Rows from block 6, named by matrix and row number. Rows with one number belong to one channel. Each number is 500 + 25 x the weight over its row's rms, rounded and kept within 0 to 999. All counts start at 0. Numbers have three digits each. After the name is the row's rms in percent of the matrix's.
# filt: filter width-3 conv, dilation 2 (model.blocks.6.filt.weight, 128x128x3), inputs 0-31, a 3 kernel for each
# gate: gate width-3 conv, dilation 2 (model.blocks.6.gate.weight, 128x128x3), inputs 0-31, a 3 kernel for each
# out: residual pointwise conv (model.blocks.6.out.weight, 128x128x1, transposed), outputs 0-127
filt.39 095:493526469496518488511484531534478487497452480482554505493517474454507476490499483516515500494520481549450505511523502509512457503519474492540496492495490489502491522504472493527480477497498533504521501525514507473499463523488491524478473505486505528518520508495522496508513439505511487518
gate.39 093:495527515471452512491495476478508515526532495491463452488511517472501479459475533482490489501467543498488466528497490494485508493553466508517479524459467529516468494488539513486516520530485508487505464494515518440538538460488499550485463501509530507499483521517514503496495514531495509502
out.39 091:465438491534517500493525503450467515493518480467497498530479539447510504455502544515523493527503507477514483483519514494493503493425478460508474521511502562467519518484507500510461490459521490496483491507554507513514476520485469473448542493488517519481502512478464489497457520541533498493490494482514509517485528515493534489474549442458475508527520491505499495493506484518475502494484
filt.40 102:507476479519554479519492492501496503526484484517482555507493504525476437478511520492507534503506488481530436476464487474520466522565494466487501471485495521451526488481516517525494517478512490520447484493540525519499498477526483480511498488469512509510442487539456490558543472524481534495
gate.40 094:518499466500510538523487528503511527485506448518456474500521504478522492479465464476512482502518464512482476527473509516538466470489481470522498517503439491582494508545497489486493482495512453537517510499488516541496486513530489518515541490472513500495494481536455524497512469478506453535
out.40 095:507498457489495507491521524499474470531516459493521502523467488473529502473510498493539539451503469507483475520519463476458471479513495506467508500493520471495480455473464457502493498503478500464512472464512492472460500480520469464443498553495513465511508521462493473461506528480492451551540506486481507520503517451509527520491477481550509506492491513475493527455529466539513514493500
filt.41 098:484495480512479554490469481559473497515495503494493504524497500456530540520468535478487510480527511494472464555523502538556489504531485496483502520518513526513520521493474481478467472511495507461493477456527489527488541530480472512511505478521496561461494477494525494453516512516528455496
gate.41 098:514491552513502446522511462530516448556499499525502474503493528502475479521535517494492539526507508515527490517465557509501501522460500528522472496473527487469530511445520539511483449480491497541496493463501503483490445478461496499473485531507492486522544514528463488535511520491492504520
out.41 105:497464540557471498490525561518468473473481493485518487524545498535561516496491504465509529500510519493521516467523459473514529520500487478532500515472477468534495501493511474502510525519515488518459515501473484522523505469499485524498492519525538522480481520482481486488468492561462486505473433483527491459520520482515472525457483453513486534508500467522494464508502475523460498484498
filt.42 096:510519499509462488517499525482492515495496485511514528496554484525503493494474495465544480522529505507495480502484493451489502486504489494505504456494517521502518509473475499508478473530500493536494490451523477536516554518471523459505502549512538451479479505510515469473494509487490470493
gate.42 098:471500546538493474513492516461528495519463507490500501455499496491488458504543496483514533492534467503509499514488469534531498478521496517514545478525489477530476490479478502478483497520481533479561503554449505478499475494508514491500488493496547470490481504506476499469540456457507526480
out.42 097:504486504503507509495510508490505521464508510463476495505490457498479461442527466486502494494564484497470490500500539500499480509466499507529475506526476469508504518526495498558464516515474536490531480515532484486469482454520485498457520501467499490521501475537504445468504473509480484555516474468487497505468517484509507516449426537545490482487495529514494481518555543485482488479489
filt.43 098:533509469490456463532488459497502519463484538473484542483570499468519497468452494502486481502507520489493506516510514536452497482510495507432485515437492495469494505483502471512513503506509483520501499536490504503502485515482495476495495509504516519512499507497532483508433526535502487515
gate.43 098:483497531510534523488506480511543515487514502511478484512521555489524491492514507497476512474492570494462514486544475529464500528523446488512479497530480531476482471535516499497492489536484504521508499501497544489490471412506494473509542537495500507496511503502442514462502513497505524516
out.43 090:511500520470481482489468529465465517520539478532533530482504528557459476549489466517473502510536537497542495508543479521497555536511488521489486498512476533465493510537516490481549452529483499508504522499541480481473511504488532458494474459500510521517513489481540504483509491546495503478515505506489510492507514459523523483462491497497491477540516490492498537493444494538486464515537
filt.44 097:480527512473483527498493526540467491474501486528556482538526507470531525490512493526522465498536495484473493508473451513496499469540503452551492547491499534489480492498522495518486469529514462470526481492557489499533529509486498478490524471537517493434471443512510514504508560492520469517
gate.44 099:518513499514467465519505538469516480529510460484475523515527554515479509490516518483462545480467485521508488449532514469516521526482491531545488496501501516509527468510502536502492491505525526507465561497447547517459515516484484488495449521538484503502522529465518480459494421509495509486
out.44 091:467497519482512483531521440506482542469530481484525501534475481508509511518513534460521515469522515450474493527510553490504453428497527521523529510466525533474445503501512498478493477498535520521484486546505514524506509525538520495500485511452483527485489489495480523491509495524492504491479504523500515490445488465480493487464535515471495499478520485547466512476469526458468509484525
filt.45 075:502451497476485495500493421511473506479532520512492509492477541503509518498443543463519502489523481544512512524485516482490504516525522461532495514513472519475521464535484520490545554487523486496523537524476546508538478475491503509491502482475474517491489511516479532485520529553521470443
gate.45 091:555523526484537459488494541448472466552505509543487469508488473528540492477497479489496504494492513495530466469550491515521484513508480496475465493493537495477480539486499532529473481524503522510513489504477498514483446501483519484549505495472524456533472501515510456522529502489518519516
out.45 109:481474492510484461501498522513500539486449533519472493466492558499445522461489540465511501543510501467433488510475550526499442499453489491477496515547511544501494518484510514489449483488502480489547540527481498510525526509526491502516505472502500481474505490493471490491470505546539514512521493540507502493513493502527475502465510538487507535517485487495506517485476497535503452463506
filt.46 107:489509519497456514519434532484508475493545478503451499504507518518485512476568476464500535494516516498528468502486518489486462493502467504529514539531458472529479512517483479533561540499506502478513537516461534482509476484499480497524531535432497510460535521475527537480514448468536499461
gate.46 103:520522467515542510497496475500485486504531497485508539532446501524469499471512489510493514465499498452497532479500526496474456496503513513480510492552496483522527535480518513528547479428488480421558479517532508460467481493421479477491514499462484514486493496458477532471502461492530495482
out.46 085:509525467465537518492525444507505543498467476512501483483486492529503528512505454436519524517539481469507522498507524495526506513533479485501519521529490480495490470512508526499516542472462499541512476486498521516499535506467477476480518448501534512515507474482487442520555533492546483503517476488505468468514529505513501475545505509483459528463456523514494455508521515510462469505493
filt.47 116:525518478492558491508562469513467493532499500506496480481513509536496501539498512490506476519504486517521485491540453562481499542494522536491494509514460487509491497482487496540461510519482456537503553441494519452471473488564504496526478497550479505518470463555492487511509495517482531503
gate.47 110:498484510544473517497535529480527514492529451508445463493521532488513504475509486515503505525531442485495549458500608517535494487482516534479483467514508494493480559484445498487529496479526493482494482504504526460480457488508504519512502526504476457528503541514492487484502492464529521460
out.47 100:504509466511535479470512513503495475499538533521467510483525520480490515528532469480528516534468494503555535546459480527484517527504503503498486497519514514475516500506476521495548501492511498522510540498557504453463528503595514511476470493498459530529463489521520532518512474516490523501494570482498496472506483476490453515489489474488520514494494481528521516528485502517492453483511
filt.48 086:524519513486498507538485515493517508505497483517541516512561461506480441492460490506495503515456537535494512480545470520503516475467522520458521510488526494471496460468498503500511464499583514514518499501455542460525529544460474492500497528511491509538500444490498521499474540458536460489
gate.48 113:485505489490462476528485458468548510497513499456583451481524502520488464456487505490513502517449529536495523506479486544493520518493477465498514560529472492500483506509507478504495521479559514489536527473472517480509512534484466506489536513478465490493515522475459518475511535483502492506
out.48 108:467494533489500445486503504482478474520475486510467527529498514461485527511502471520517503489528467466466531537494478526462483504488452505513450565497466485501491495482524501521496504494504471490508525501458503486479529515485473512521472485498498439494476519492537559525473522482511497506514517499452484454473496507512485510481507475478526514527526438514489513429480507519481533535505
filt.49 096:525460466540477495501535495495525497487509482484456523473540513529521545480518469454485523482557501477456504489489512476557508472500488475531520484513516501557490488471478469481486482529504501465521506443484489514540487512489495533514493458504531452477516527493475512520462537514490503510
gate.49 084:498483472467522536498534485465498506499489515514480442503477512488449474489487489556531539503521530489512501496473507540512487503470481476501461502485525497537481547528480498561505496445481526507486504481537499481512507481505510490534521509498480488475502427493480527453478478486521508531
out.49 092:498517494479503575490470511490513504525492501489520495506501528531520516524480512548453502526453511488501467521473539478483502453479529482536535482510529486515510510508519535522500491503518511463511512513551524515502541463531529530469494468516501492518473490514510492461486492521560466529453480489481505463496490487531542547524525452515538482503514527475533504506514458495518532499482
filt.50 092:501507521471488436526530489445476552587525453503472507499458490479548492520457467536509506503527502499486493548461446514546494482549513492505497495508509524495465504462508495501504534516507517507540533480501492488475522511530470458509480520539497472503504486543508486502470497526529485497
gate.50 106:534486457526507501492500467527497501486512527514505485510471488536498453498533510507498539482484547518497501464470488471487472506474515502472511440507514480500550494515488515489494532473479503460502471493520514456522490472519504540541481512512504456541515444456528503535501527494475538459
out.50 093:547505474541488495532498522497500518552502468476492455527515467466493488528483507500499527518551532451529517467528460495510464443528519522475539528532496523544517501448517490484452508492540512466519516519517504501502523501469517476502494491503531533525496556513508531508514492544472496531558472520490467531490469518485496488519517497504498509451492480481476492495520481513515496494504
filt.51 100:480512493492519482470542502487532512480509507521477470485536500488516475451497473484471537453470538461477536547463493534448491502531500469553472499496493466488524543480521502493519510448529523552486496467476487545520535482474516491463526487517527478510478522477527491496499532512512500496
gate.51 095:541522450522441548513506479470498469501541504507517508550496504504440519497501479502481458471493514559451530480463541443518520498494483485461512476488525476484496515524488497467519470498488508534497470562475494508479479510462512475532508537452477517484520442474475536476469468513503530511
out.51 098:504525464462469499475497511492477544509524486447500491478480530496532450552524519507482509481553476529496515471470484507477516471508515505496494457511478490503467527482518492498505510505531498491557515532525532514508578481529521484466534524485522497496506524494484504511506550482508523483482459492507519487550499544497497487465526503491469505490492500506486543489484522535528505523429
filt.52 108:498499489496518513474504517506470492455491501523488503506478508530489503477502495482462508538564471481512474472480538492491503517504464514521474474459461525486547487528479457476509516512543494495489517521514532516448506430452530497487510500497492515535529517496531512482493464541553506495
gate.52 100:471522511498480546487531506485532510502517469467539517555545501459497486479477493458487533500504518483493499500482480488507491494518492498471511551491491505521447495492482509484456459533502515488492503520488489503508475502463474470506453493483528521502451456523447537579528484488513494492
out.52 108:481523496545538512515501510493471505467491536520529516498486515520481509507527501498466465466512507512478501489453459509454504514513516504468550534482522508493467443479506489512481506481502473497495505522502480521475493489492547520477520458460464477510498448481518502503520461438535530507502505503490496520508514532536489434468493552520463475487539488479497544512472523503463512500464
filt.53 100:470538480478515508507482467519516486494479506493501453517480500484514503506512507460494553467495515516487486528518512525499487534509474494518487485507528545450489448551466498502529500548510526514464471491502447463490510476511451497572495509449444543519502525504531476520511501482476492459
gate.53 090:490473510501517483457550480462495518544470513465488527483467489487446496450462507502481500480508494430502495513518515539459523489489505525539460489498500486468447553501514483515499525499493483544511529478505529477516455500498507516491483482511516540505503461516509508522511483529524494499
out.53 107:532441486471528479526441462480512503531496499495464533477466477479470507490508500512471531509501496526487442493480528476496501516489510498490503501488468530501523514518517511549457514504480513484483542442516497490514502494523493544548474524552482503511480480506487448496517489508499537541484513475483513494458460514505490482461506511521491460487442486475523518528540503471471468515509
filt.54 092:527502486552522485449492473475526498533474501502564521500485486476460488465510541532534487497497498532502472484515534504476525497502537512510517521493496515488548523547498495498511468548500498503507454505516546485500468465520495487464532503484507518498483509498492534503490472525502491510
gate.54 089:507497470464502477502471506493511488463503495490476520526497492513509481487516501540512540443497497512463469475482480495556547466526495519495502525461522497520502509491465446513493437490467530527494516489536534494435527469516506503517501499521504528495537481474550475448454476474497495518
out.54 094:435457504509521473486536499499520509514523490462475493497507474476516489543519514475545509513491504542477484484493516541459483499504503530474439513501479459512547507489467492499489525500531493484548529538521495478490500507441501500500495484521502475521522496547470473494548506503495535547486516513455480507504537526526502534521516526484482470451506509493528462517483457483535521513508
filt.55 090:482561507453530521454503545490509524506483487468481502503501509479534492487460510551543512506516488452498523476513488497507503526511495533522441514486440476518497522553501523467539511556521477451539469515518496539505506489481527513478472562527529479539518498458517516479499512453507525522
gate.55 100:477443527492492532520502459464509465524491536505487527527516490471450505494543515458492519473494490531500481472501498550481528473481500482494512493512539533534514453525525503483484481484509502493484481497508473485486459507546482454542523481495509553503518527494509506518495457512518507527
out.55 095:498524486501515497563488504529496518510469473527549466508460500538524460515523452497507471495495528537483510473483459560510503515520549496474515513460528527512471485534488480490487492508507513531496500500513485494489553496487495521534461522517540510498523460498552457479508497506515494450537482471542513513501464477479482492500494469497493542512489573533479503490487496513510487513521
filt.56 110:547574521469535523477492483483485485536438501532521504520477492462542511479549499537489522514502504506477499487500441516522493486510491500472503498489494510456468483535496537446526495557446534440534514487519469522509517498516478512508505545468480508453478525481520510456485470490499506516
gate.56 113:487483479457529535483512484490561492502504476549495514503497485489516496437496523542470506472495485507480501535483500504552509507519516537473522551499492460438524509509485466430491545493488496441532484414490483504497525493479490511487489497533512495468461523553511553483513495482503491479
out.56 101:466489473476506488509445510507501513511485487523497455502518465518492520515484456508503509480537488470482472489488530489495501492519489500512433532499532519476504482516442543506509481549473537522523517465525503467511491504541501492484490543452486493496481483503521479493518477470515481471534514506488489523487471503482481497528543516472459483492496576523475456522446548509509477475490
filt.57 089:496496488449475508519469506505503507484516530520502510505486492507500496499454534491498486493492499471503542570503515495492537525494516485498493485478498485554488486492525515495536490478518456437537506508527543521490515491450503457545477480532487505470519483494455501494494519523453478522
gate.57 103:497469464489510449504488517508507496514489532525536458525475489480459472498512492518479500468511469514517522471513509475534499508515540471504509441541499526483556481486502541483468500520502489511489501466503444528463488480518480582466522497484525483520449491532471457491461498495465523482
out.57 121:461545505473477476483503518545545500489505532498504467537476534518508531541536474522529502497501499483520511536488507489480515489485530501471512485499576530524510499511531484462513522497519496499507494491494511553528534531515480463467493553513499502537471520522494456513506583487553513504509508486510495470513510502537453485485509514511498533516507499482543484460500533523511520496473
filt.58 113:520490482459495473419499535492510510508510516513514472526524496508500469474488486514507497486483501487475533502487501522471514482483511440508486497492480498547460491499508482503548490455504535514495515484487455524526517477489455533500512455492525464464518481490549491444480459558478505514
gate.58 118:498511495451535495481496492517503518460481502556476448526465495532511485507499472504510508476483537527501461475453533479459484501475484503473492485510485500526477506515528480489530553489525500507500519496468508503535544469462519530469524493494523476483558496482513546463492460486484473527
out.58 105:509512538506480454485514517524531482561515534471479489498484514424495510548520528506476534538532478483498517490531524546515479471497492492514508518476525514501489527491515541507473497525508503539533530480496504478510477514510492491541525482522533435464514514541512479531499499559482492530504441482492507485485489532485491490515480512454495476506537475526503507448507498515518521509502
filt.59 089:514493480520517510501481497505495503510513482506574505499503519492458488479509527500470476493508499514555481481490478522506470519510521469469488505512521522544466492497468525507484469493503473536486467469516492528512468484497514481478494482488508500481486483478460475513491497512498511540
gate.59 096:493486507523486497505504501537497523498502507465480506508493544523522475511507520508478527497499506507511500519498487530476479525503520493465541528534502478475477484524527487484532518448535490472462479513539503496505482470481461510479538485497487452479498500504485510503507472492484534466
out.59 108:509549549531485479542538521537502492521539502525507506520489527478524513562511524488529534435509520493535470493501462503464535471502495501505519493515480527481477479460527542483509507470510494462504462514478475561498513508486555489508492500489501496527528515510476506496546549474514506468490503480467510458539507487524479500476537508513496495501504512503480550467511507503471501542479
filt.60 112:517511515497515497491526518537500466483478512497438461513513492466481540498479514549526486505514491514521509498488493480528509509469497489491487503493495477482567478516521487513508532483533485551480493463507484526519532428508529462495482497483486554519522465489554516501504521503493580485
gate.60 104:436509520497510509466508492513511514527491472510519502495473532478498495513483459465533530510513462452499516493478543498492528523467481502506490504524496520491483506514479492457526515497509489503486484513493509492447463490456512523492497497508547455476484483532458522499526472537484521462
out.60 097:483479490543526546469511491461469487484494536460465492501487532486511477521480499463512476501512493468474503539506494521457521521510489463475474501501474503515471502486492518484457501468473493553486483500556506531481507462524487512529494495509513472509497523483460435500464530530442485500539523493475502518528482487479495474520521463478501500485558546508549506475515539507493502534495
filt.61 097:511468509478485520515523487498470543503532455544525478503451518506495549492498542502468499469552492539478552469454522502514510484480516498499495495490537472491505519512547515485504496467465519526546487520488559447507515501471487507536510531486500420512469520526503507493528464507480554479
gate.61 101:538480508491524535474483477476452518435518448525471505501459495496487503471485472521498475490556487537452490508482545514524546528469470496527495500463469515462489531496514520512492548477532488454499492479453506512474511474533510494547458445508534511524483523491502472479534485512479522517
out.61 102:529488506493525464493495468481491493544503543492515465495520532494469483508483470513502508496471537524493510516444487517472517487467506500497539478504487515523532524524467494507549471507499491496505463481458554492507511502532494548511526522528494494498482521528519462446506520506488552505471482461513483478518527518472440504554510466472518539502512518545519504511486483487541503559513
filt.62 099:492493529490453534461473487502464512495474461468562495455493486531512517511487495541532482503494468549504510522521467518527492503447498484533511543518474547505438497499481501518505508541478509474480465536520519550468483571473473491511508519481504501480521507480491452516512490489487485501
gate.62 096:478506535493536448516539512526470534499534516476503492523493507459491492488512497459499484517581475502540509491552475510496526491473487494511469509482519480482503511473516461501495512481504499542515500492488492514461502566477486532530495485503508494499490509493530465513511476462514530506
out.62 093:491516540502542477524529508504496479454494579488475528465500448495460496492502474500518512481526495506498511492480526490501450454493502499521508497469470483487499483491484491411477478487441529476517481477473519530509516496487481492489519485481502514490467489503525534488482476455499534517460526496513516460490458546460500488475467504524455486526481484504492490515501492494535461489484
filt.63 110:508508520518465521519510485477476512448533523526468492521519494480483503499533462521482518494555488513497482508452522516514520486474512454556499531528475469494499473450531468485499522479506507435513527503470504455487487489488517500536530464515495456489500498525476495498502464473512482498
gate.63 098:516479517500495488470511451505511449516534519539494479499497530467511556510505482493439518500510457515491508506469481508537507498494505469493543475545455496490508518492492461448515520457493503506528503564469505548488497495520497546525487470514541494466477460520435500513485497454529480474
out.63 081:471467479481521522491531496538493512538508495497471534552539484522514490490499473506450472560505504492491490512467490493452493501534542524512526479516521457450525503493496484493501484521458488489464523498538531530512496515484516544500512470472498496535482500541490514494529507533436516503499505484494518486476453453515483531516547487515474524508518461479495484483501525542492523455520
filt.64 090:542483463488466507466503497501491536476504528490483458531535529496549506486486490533517493524531465517493510471514514482482478457493487542513488459522539494486477507498476500498506513521482511458566440490500528499465464505471506512502474542491473478548501564475489524482474478541548515501
gate.64 100:471478543537474477491494523536537508480488460515541447479514505463514468468498513534499512497494473507472463477514447471489478500472480482515508465512505490521512489499499494488517499526485518466488486540467490478479495547477538473522518477508457510493503514463487481494527477457524511500
out.64 096:551534483522448486492515518526518505504481483503476556473462466507485496476462465505529538467535486487478501527493526528505480519537534497512463511543506500493511492529446519509482482520489477526516512506479528516495502483512509546529485449468461502551512487510512496496493545532497508529474501481463486471508452486516546521491520490472504509506525511454542507520492519530452501489467
filt.65 107:508493536504541509491473519439501485494493480481491497505481497524463512527487461481527526527500468479509492494507531559465531515476457570463464497461501529470502498517493508483521513524512484540481539511476556474438515494505513480510519498517467515486518496486515508508509471545492511472
gate.65 101:434504502467525475487506506517521494509509487468487518475498529494505470514501468518476506492470488461498529507524475499483465554499467525448497533532469480506520476507531550543526525547527534543512510463492498472487457497524499497480485460473472488546521517455484482477528515530507465520
out.65 097:500495496519532485509515508510488460536571519497521508486491495508478516479451525520512471518527501505487507509531495518468558498483531488505524541483515458562523521506551511486468473509490519550518487522508539482495535478488461535503523528511502456499532525479468523541491524504460478495485521498475497493509529505464485505526509492471464483518492504505482457494554519513475511550456
filt.66 091:515506466489472514501507514491491481482540494466470553548475504498503544486523491494539480558539493510503536485468516527483515505514509524498490468554507480515499515507482497499520488524473485463506507490519522488513542538469469520522523492461531486470495544487502523463508522501524488537
gate.66 085:461521504494470490455498485508494527514508549480492525517504505486520470502480497461507488470497513517482503464508513479523505462481503538484479455530502468472530476504507465503496506481484511497438487509496457496482503513476534502504510465530479473525534523440552475482485471457496483513
out.66 092:497557529492460516498493517454481525493463481487460543510488490507481530492488523515482544464493495504510490462521508504509489489491511527520498476496477512490480527515490492473508543488544486449491569471510508488516529504491493497487529535457448495482513497524522478475481514548504530529519494504498470534506501495503546535521524517507515501497511559455533480482517508501483578490533
filt.67 104:497511506508478527465530490518493487451518483464527525517508481475551509489501488499528493501488494501493521524529468532471500510513503478527494523475520498489539547488459502489507494501469482502490497491480510544452498522449477475496548535490517501473506516462500522529497499505485486522
gate.67 094:491485513524537515512512519508521484539477494527515498485508473443499500503496528498529476545482462473495510478526498487532491521533473475477531523465488503480511511465512483449505493499491487482520536498487543465504482523503506500496499492505505472479517486515464507510497494504505501489
out.67 090:499516476520540493453496543495488487496506496505510461497507556494540528561487483486501485465483512494533500482486517491469500524506522492491526537468492499459502512468462482485498508497539499472520471449520509466529526511462478531517467512532475513526500520522515498497519500469486487537474482499478476477456511502530472427460528529471550462519530483510473470522495467520477524510490
filt.68 077:547466500500466540486528478505501491473527478498509489526480495453447516497494503521519465501519475459491509517470450489484509519521485516483511574504514498467533475475512564498514441539494477495467530492495472468517498538506503509533507491497533473528469431476521470482507493485513499476
gate.68 091:496471483520520480534523488489483458469483510494534502494467462497506505508510484493478499557531448467542470520464479503473532534484477464497514516505539500515492511502504476458492524498447535535534477485478531487507495474494487492521530497549527485534457510473536502521496476487524517501
out.68 098:525525510500463503534454533450457491483471511499471502477471497516490465459491518529473508486508479533452510523451480513478488473490544492507505509501505502511453494504499515459536458508538471510501501481501488515481499520466485487542541508446526483497537470513497512513447495470478474485525504523478521543473458491476494491522466482520499458509512522496517493524510484474544440482487
filt.69 088:497469490485515498497504518539505520512451485524490528517513466479511485559496465550483493498536439525523502461508514521461511461505530502539498503514448479502520495473489511475515531466508529488516468539473513473508530489490524479457480523503538483511500471497509511483501491489486520499
gate.69 091:534475465471510500486521477478499483520490426492526536507481475479477492517501471548501469476476477518513495534471485446518473527436509520511444480512453548458513524523509520520498460525520546472448477501537529468503535496497514494520468493491499502487471490522505499474497502501531519475
out.69 092:525466523523498472499517486454528496540484498479488501539500473465489502489565511504518455480488500527487494565512503492537515495506495530500528553494488490496495520529495465470486538507503467494481499507508466498480464492461467526519480499493498493501506512465531488506487470452465507557463517493515540507481509495544484551508490478510496551502513507484432509484532530504481523517551
filt.70 107:481470512535460515496455532504487482487490499499451516506520528457531485497503510473497499494516538491520511532540487531505496500505504462516473439543538526481493505504512508520487455512550516558449494509491493541480514490462498478514497513468511535434493493483490450508472497520498485525
gate.70 098:451478548460464486542531486499496496485520518520484494478511539456496499487446522508498506499515490503512498478536485526557463491499531508489526463522502516506509478545488520466508502492496511517451517510460492478504474506475526531523492515476530535487543541459485498547542497494535520518
out.70 083:478534512464470513483493488491511519478449511478491477488488536504554481448482499508519500537491514501447548451475542479460494505480497495486493458508456498501490452471479532488522485472511527497501518518500516508534505524472466484451478481516446490538489482495535495538512509503485541503498501518503539493480515507525477512543540521507522514503518472527492507536468442478491467491531
filt.71 106:527511462465507505480470498508517496491487463569519430480481504513530485488519530483502521526525491494484543475498491482489535537515489468501508496537476525470518484500493490466516504485488474475487523481468491542472488514473517525525545509493500501467491521500511521460520485560495467552
gate.71 115:514469507540460518515524518470532504472506465432487493512543491501478529539512473492540469510469518486492486542537469504512497484518481500446470491516530520505498502507490493513478470526488524496513440491531529496501478515443508455491498493532488499513485469502461508540509522465511462517
out.71 111:479477565501498522508485524504467514489497510529454501489505497575537495509470525502507516494540506462518518446525520510501442497512460511499491518535500507507488485505501482506524507455512515463453526529447459520466502482519516479479493486488531537524530492471494463462466497538538458495491486454473510524493489487528527524501505517511497527531482491475533468476496477475489474480493
filt.72 095:499492471518465531489530498496466509459451465484497510488542478526496472509531484457526505503510534513442507504501475495534424516460450498477504495473504515497477504503507494492532554517522474505523497491519525527473499535466491467493489520528508511454492527505492486484497506511579509473
gate.72 088:521471519516507504535483529505497473514471498488516472522507520472512544552475504477511563527505544497493540468452510495514545507452471445553494509504526521505532491550524468490538472535503461456494498482515480503512494424504514535497524561481492482478491509469547479493454495475495532491
out.72 109:535490477497542490495510477486496507484451507482561449582505507464512520487521469511547524513497489505520522466474472455486476481458523492481487496532517517525470502500459477478485534459504503512494475497484489461503531510518485507479475478504525506508469532478525460517502502446529524496548488487533501562510511463485502498481494532479541506522502480490505470518493522499487487491455
filt.73 102:509482493457515497552505493514485499505474489499519493550531435487546529521524500500504470475472484508464471529509491496471473441442556503504503499510500532508461506503465485527475506507496490448517503507507472508524541507464522503490516505522553471495490459514483495507506534473501490495
gate.73 102:518448553499521475489516525557548484510506452504497451466500538501476499446464510471526511483457536525506494486526476503540521489511509512521503495530485514471469473505516488505484504510519503519523508494521485542471466494470461539490499523467502500494473504487508505517484492431502474527
out.73 106:504497500505510512494511446478513519524467558486484485481512548540516491535485512507535500506491485474549456479549474472522500528499494509505483515482548530498550483533547483533454521505508481534493488505494516528505502509480469484543540491464505541519533496497501497506477545492494461532519529549490547479492535492468491518494459456498511522512487490504513496488516567493488498515504
filt.74 108:515502529507530485477467515492525512528507483517512493521456541504533462474500503467479510477509520483532490459506518443477528533485485512505493488513498461435515452495525491522539524467510442552514536490505503508518513484474486478518532475478513471516510534493530484507496490470530509455
gate.74 102:507533490478464544514503489535511511503469531502501532473530499454495492496477504507507497522487487513509488532531448502506475464522503496475504505495457466475487523482516553523477467561520516468485482503510472507510447522496485505496495511522525510499496528531500525500494500512513493519
out.74 105:481489545489546468506498526489514498481506495496509523527521500483497465549467548467545521474474463508533507444512479511470502527534497494449525498513491488480504504497475481478493493466515521537479510499465504522524508515502541493454514484487464535509522507506473540518488496505521538525513500557515506473513493507466491553458534495484524523529514518502489472499504478457470534546551
filt.75 097:459516453468490478481503509480533505544497522498520493523468514474532497482522514484494503505462501529569485480467484485540495470491509537531490520511504517473500457514525497420491495475494465488513461510546527485471534527503500497458478492507482476501486611508505503544504476511513486499
gate.75 094:499462467525514502484473495479463525509530527505493498554502480459487513483488469485468515468440472468508510493472507467466554495446503499468519472514494494481503533484500492500513480473494504445496513522497500496565506464453496522438517493528535515490523477497458516504479508505496462486
out.75 108:481478466473490463566461502519508470511494490476466546508503529499490521562506496515439506486510519474505517507521483486519501489491458494527507490473474525465498492516463511496481486491543521500508522487467478552509452475480523468453490488494483514471496538504510498503493516488449537524499486449493531505481523527512516498516536456527497519471459484448479508513531481491492531492545
filt.76 102:497452548514522487507460482508496521479488478497499526478460518518505521478514519479488505469490508533555483470489497565553480558510466502509466442526520497500522489485483496460514484501466485512482511511481473464521514490544496438548519473504464512478509479530524512503500497480489504489
gate.76 113:534493420500493512494449491480530505496505516483475510567514457479548486491477467461488468492459491472481533541493510481459519485464529486486501492496501464488510485552505541502491475515532465504515502525518521508520490472456497527497532495515521490536463519453523454445506497498484501508
out.76 102:520498522546496495539546501481484495507453492493515514537475522492477536493479515502512525545480543476486505470551457449487499487511493523515488541495503479474505498555501472478490504507504541495509525534517464497510500456549521498516510505499564480454525505495500489479510502484457478506518512506476547486502511500502542459492480523515516476519467495510513547519449526509505489564510
filt.77 102:514511509465516515524489520513513488478542545515516479509494470484568501495529464496517482476473517466534507531488520478459547449510464473484514521440501491497499466515499512477477554491457498505496461509490551508505479505498482445512497493541529452485484434514533446489495523508460513529
gate.77 096:518518503530489484529494506547453516507509506467467513490516510509498470514507497546500511484498494485545518474527519511467534478498528480499506503538542462523510506511491505478478482502515548523481504487493510504533475491541462479461528506513535521490497545510501491520482459508504493475
out.77 088:524496525559503485460481495491515468450551513482520470487469482497520481476546494485548477476476467503502472494509462489520472515507545521491539489501502511494491501476517507479472474465508553496523520506511467526483487450447484527462512502496548549514465487518524468493528493486520500452466480537507498470460505492493469483476474470498519469495473534494496470514489540507492466501494
filt.78 112:476513519531487485512471525494505497495485459530464512471564529477502489474495496510465473511473493536450506559491480470538520481514537538474489502497553482501541468511465488541474476501514523532481484495497529506484498473550517474484501491548479504533511537470485519529490473519492480539
gate.78 102:482542481524525490491499523517524477535494507474505528483504535448467492516499488506511536526491534517509475485517498546499502486522509524524451496556510477522507493494518511522501458545544520514554514478505471489486484487507490488463522474507463531507525514466512441506478488476518502493
out.78 100:513530522493473541494517503524488469520481523503517501542553481477485489505506466539509504525484540530499512504479528468477537529499490496532491493462488530524480516515492553554489517503488498501466521499522519481511457525556508503504488540551467498511493478495517514489479498529470487514448480483524468502486487456491536488499504487502552515527549467492473546463529516502522536460528
filt.79 097:485515483524502477528449527489496519501485527543458496479522563450503514515534494519511491527544539512498531536503499530490490493496471496498472508529504540530480484486461485477523543489490484527452456516490473489481484552495491526534488471491514516529479549508512503493542507537511449513
gate.79 091:436467493496499521528529454529520487473457508531484449531550523512451508495485497568513490511502507462503504496463520466525558480476513474523524485450543481447503497509545498474490528529501538476488550486513532456510515473497540507519512493504501516527536491496503505529542491500496532510
out.79 094:484502543498550503521500438453475484487508508519486493534529540464475488504500517519449522495519508525470444470529539554492497526449521524496499518481476478475527507472493480544476511482476499487545508474473514513530478473506525512507560518489482498543520510468501479512489470526482537499482524468496507532507489533465513537463479497484486509500491503484539479480476512510461477517493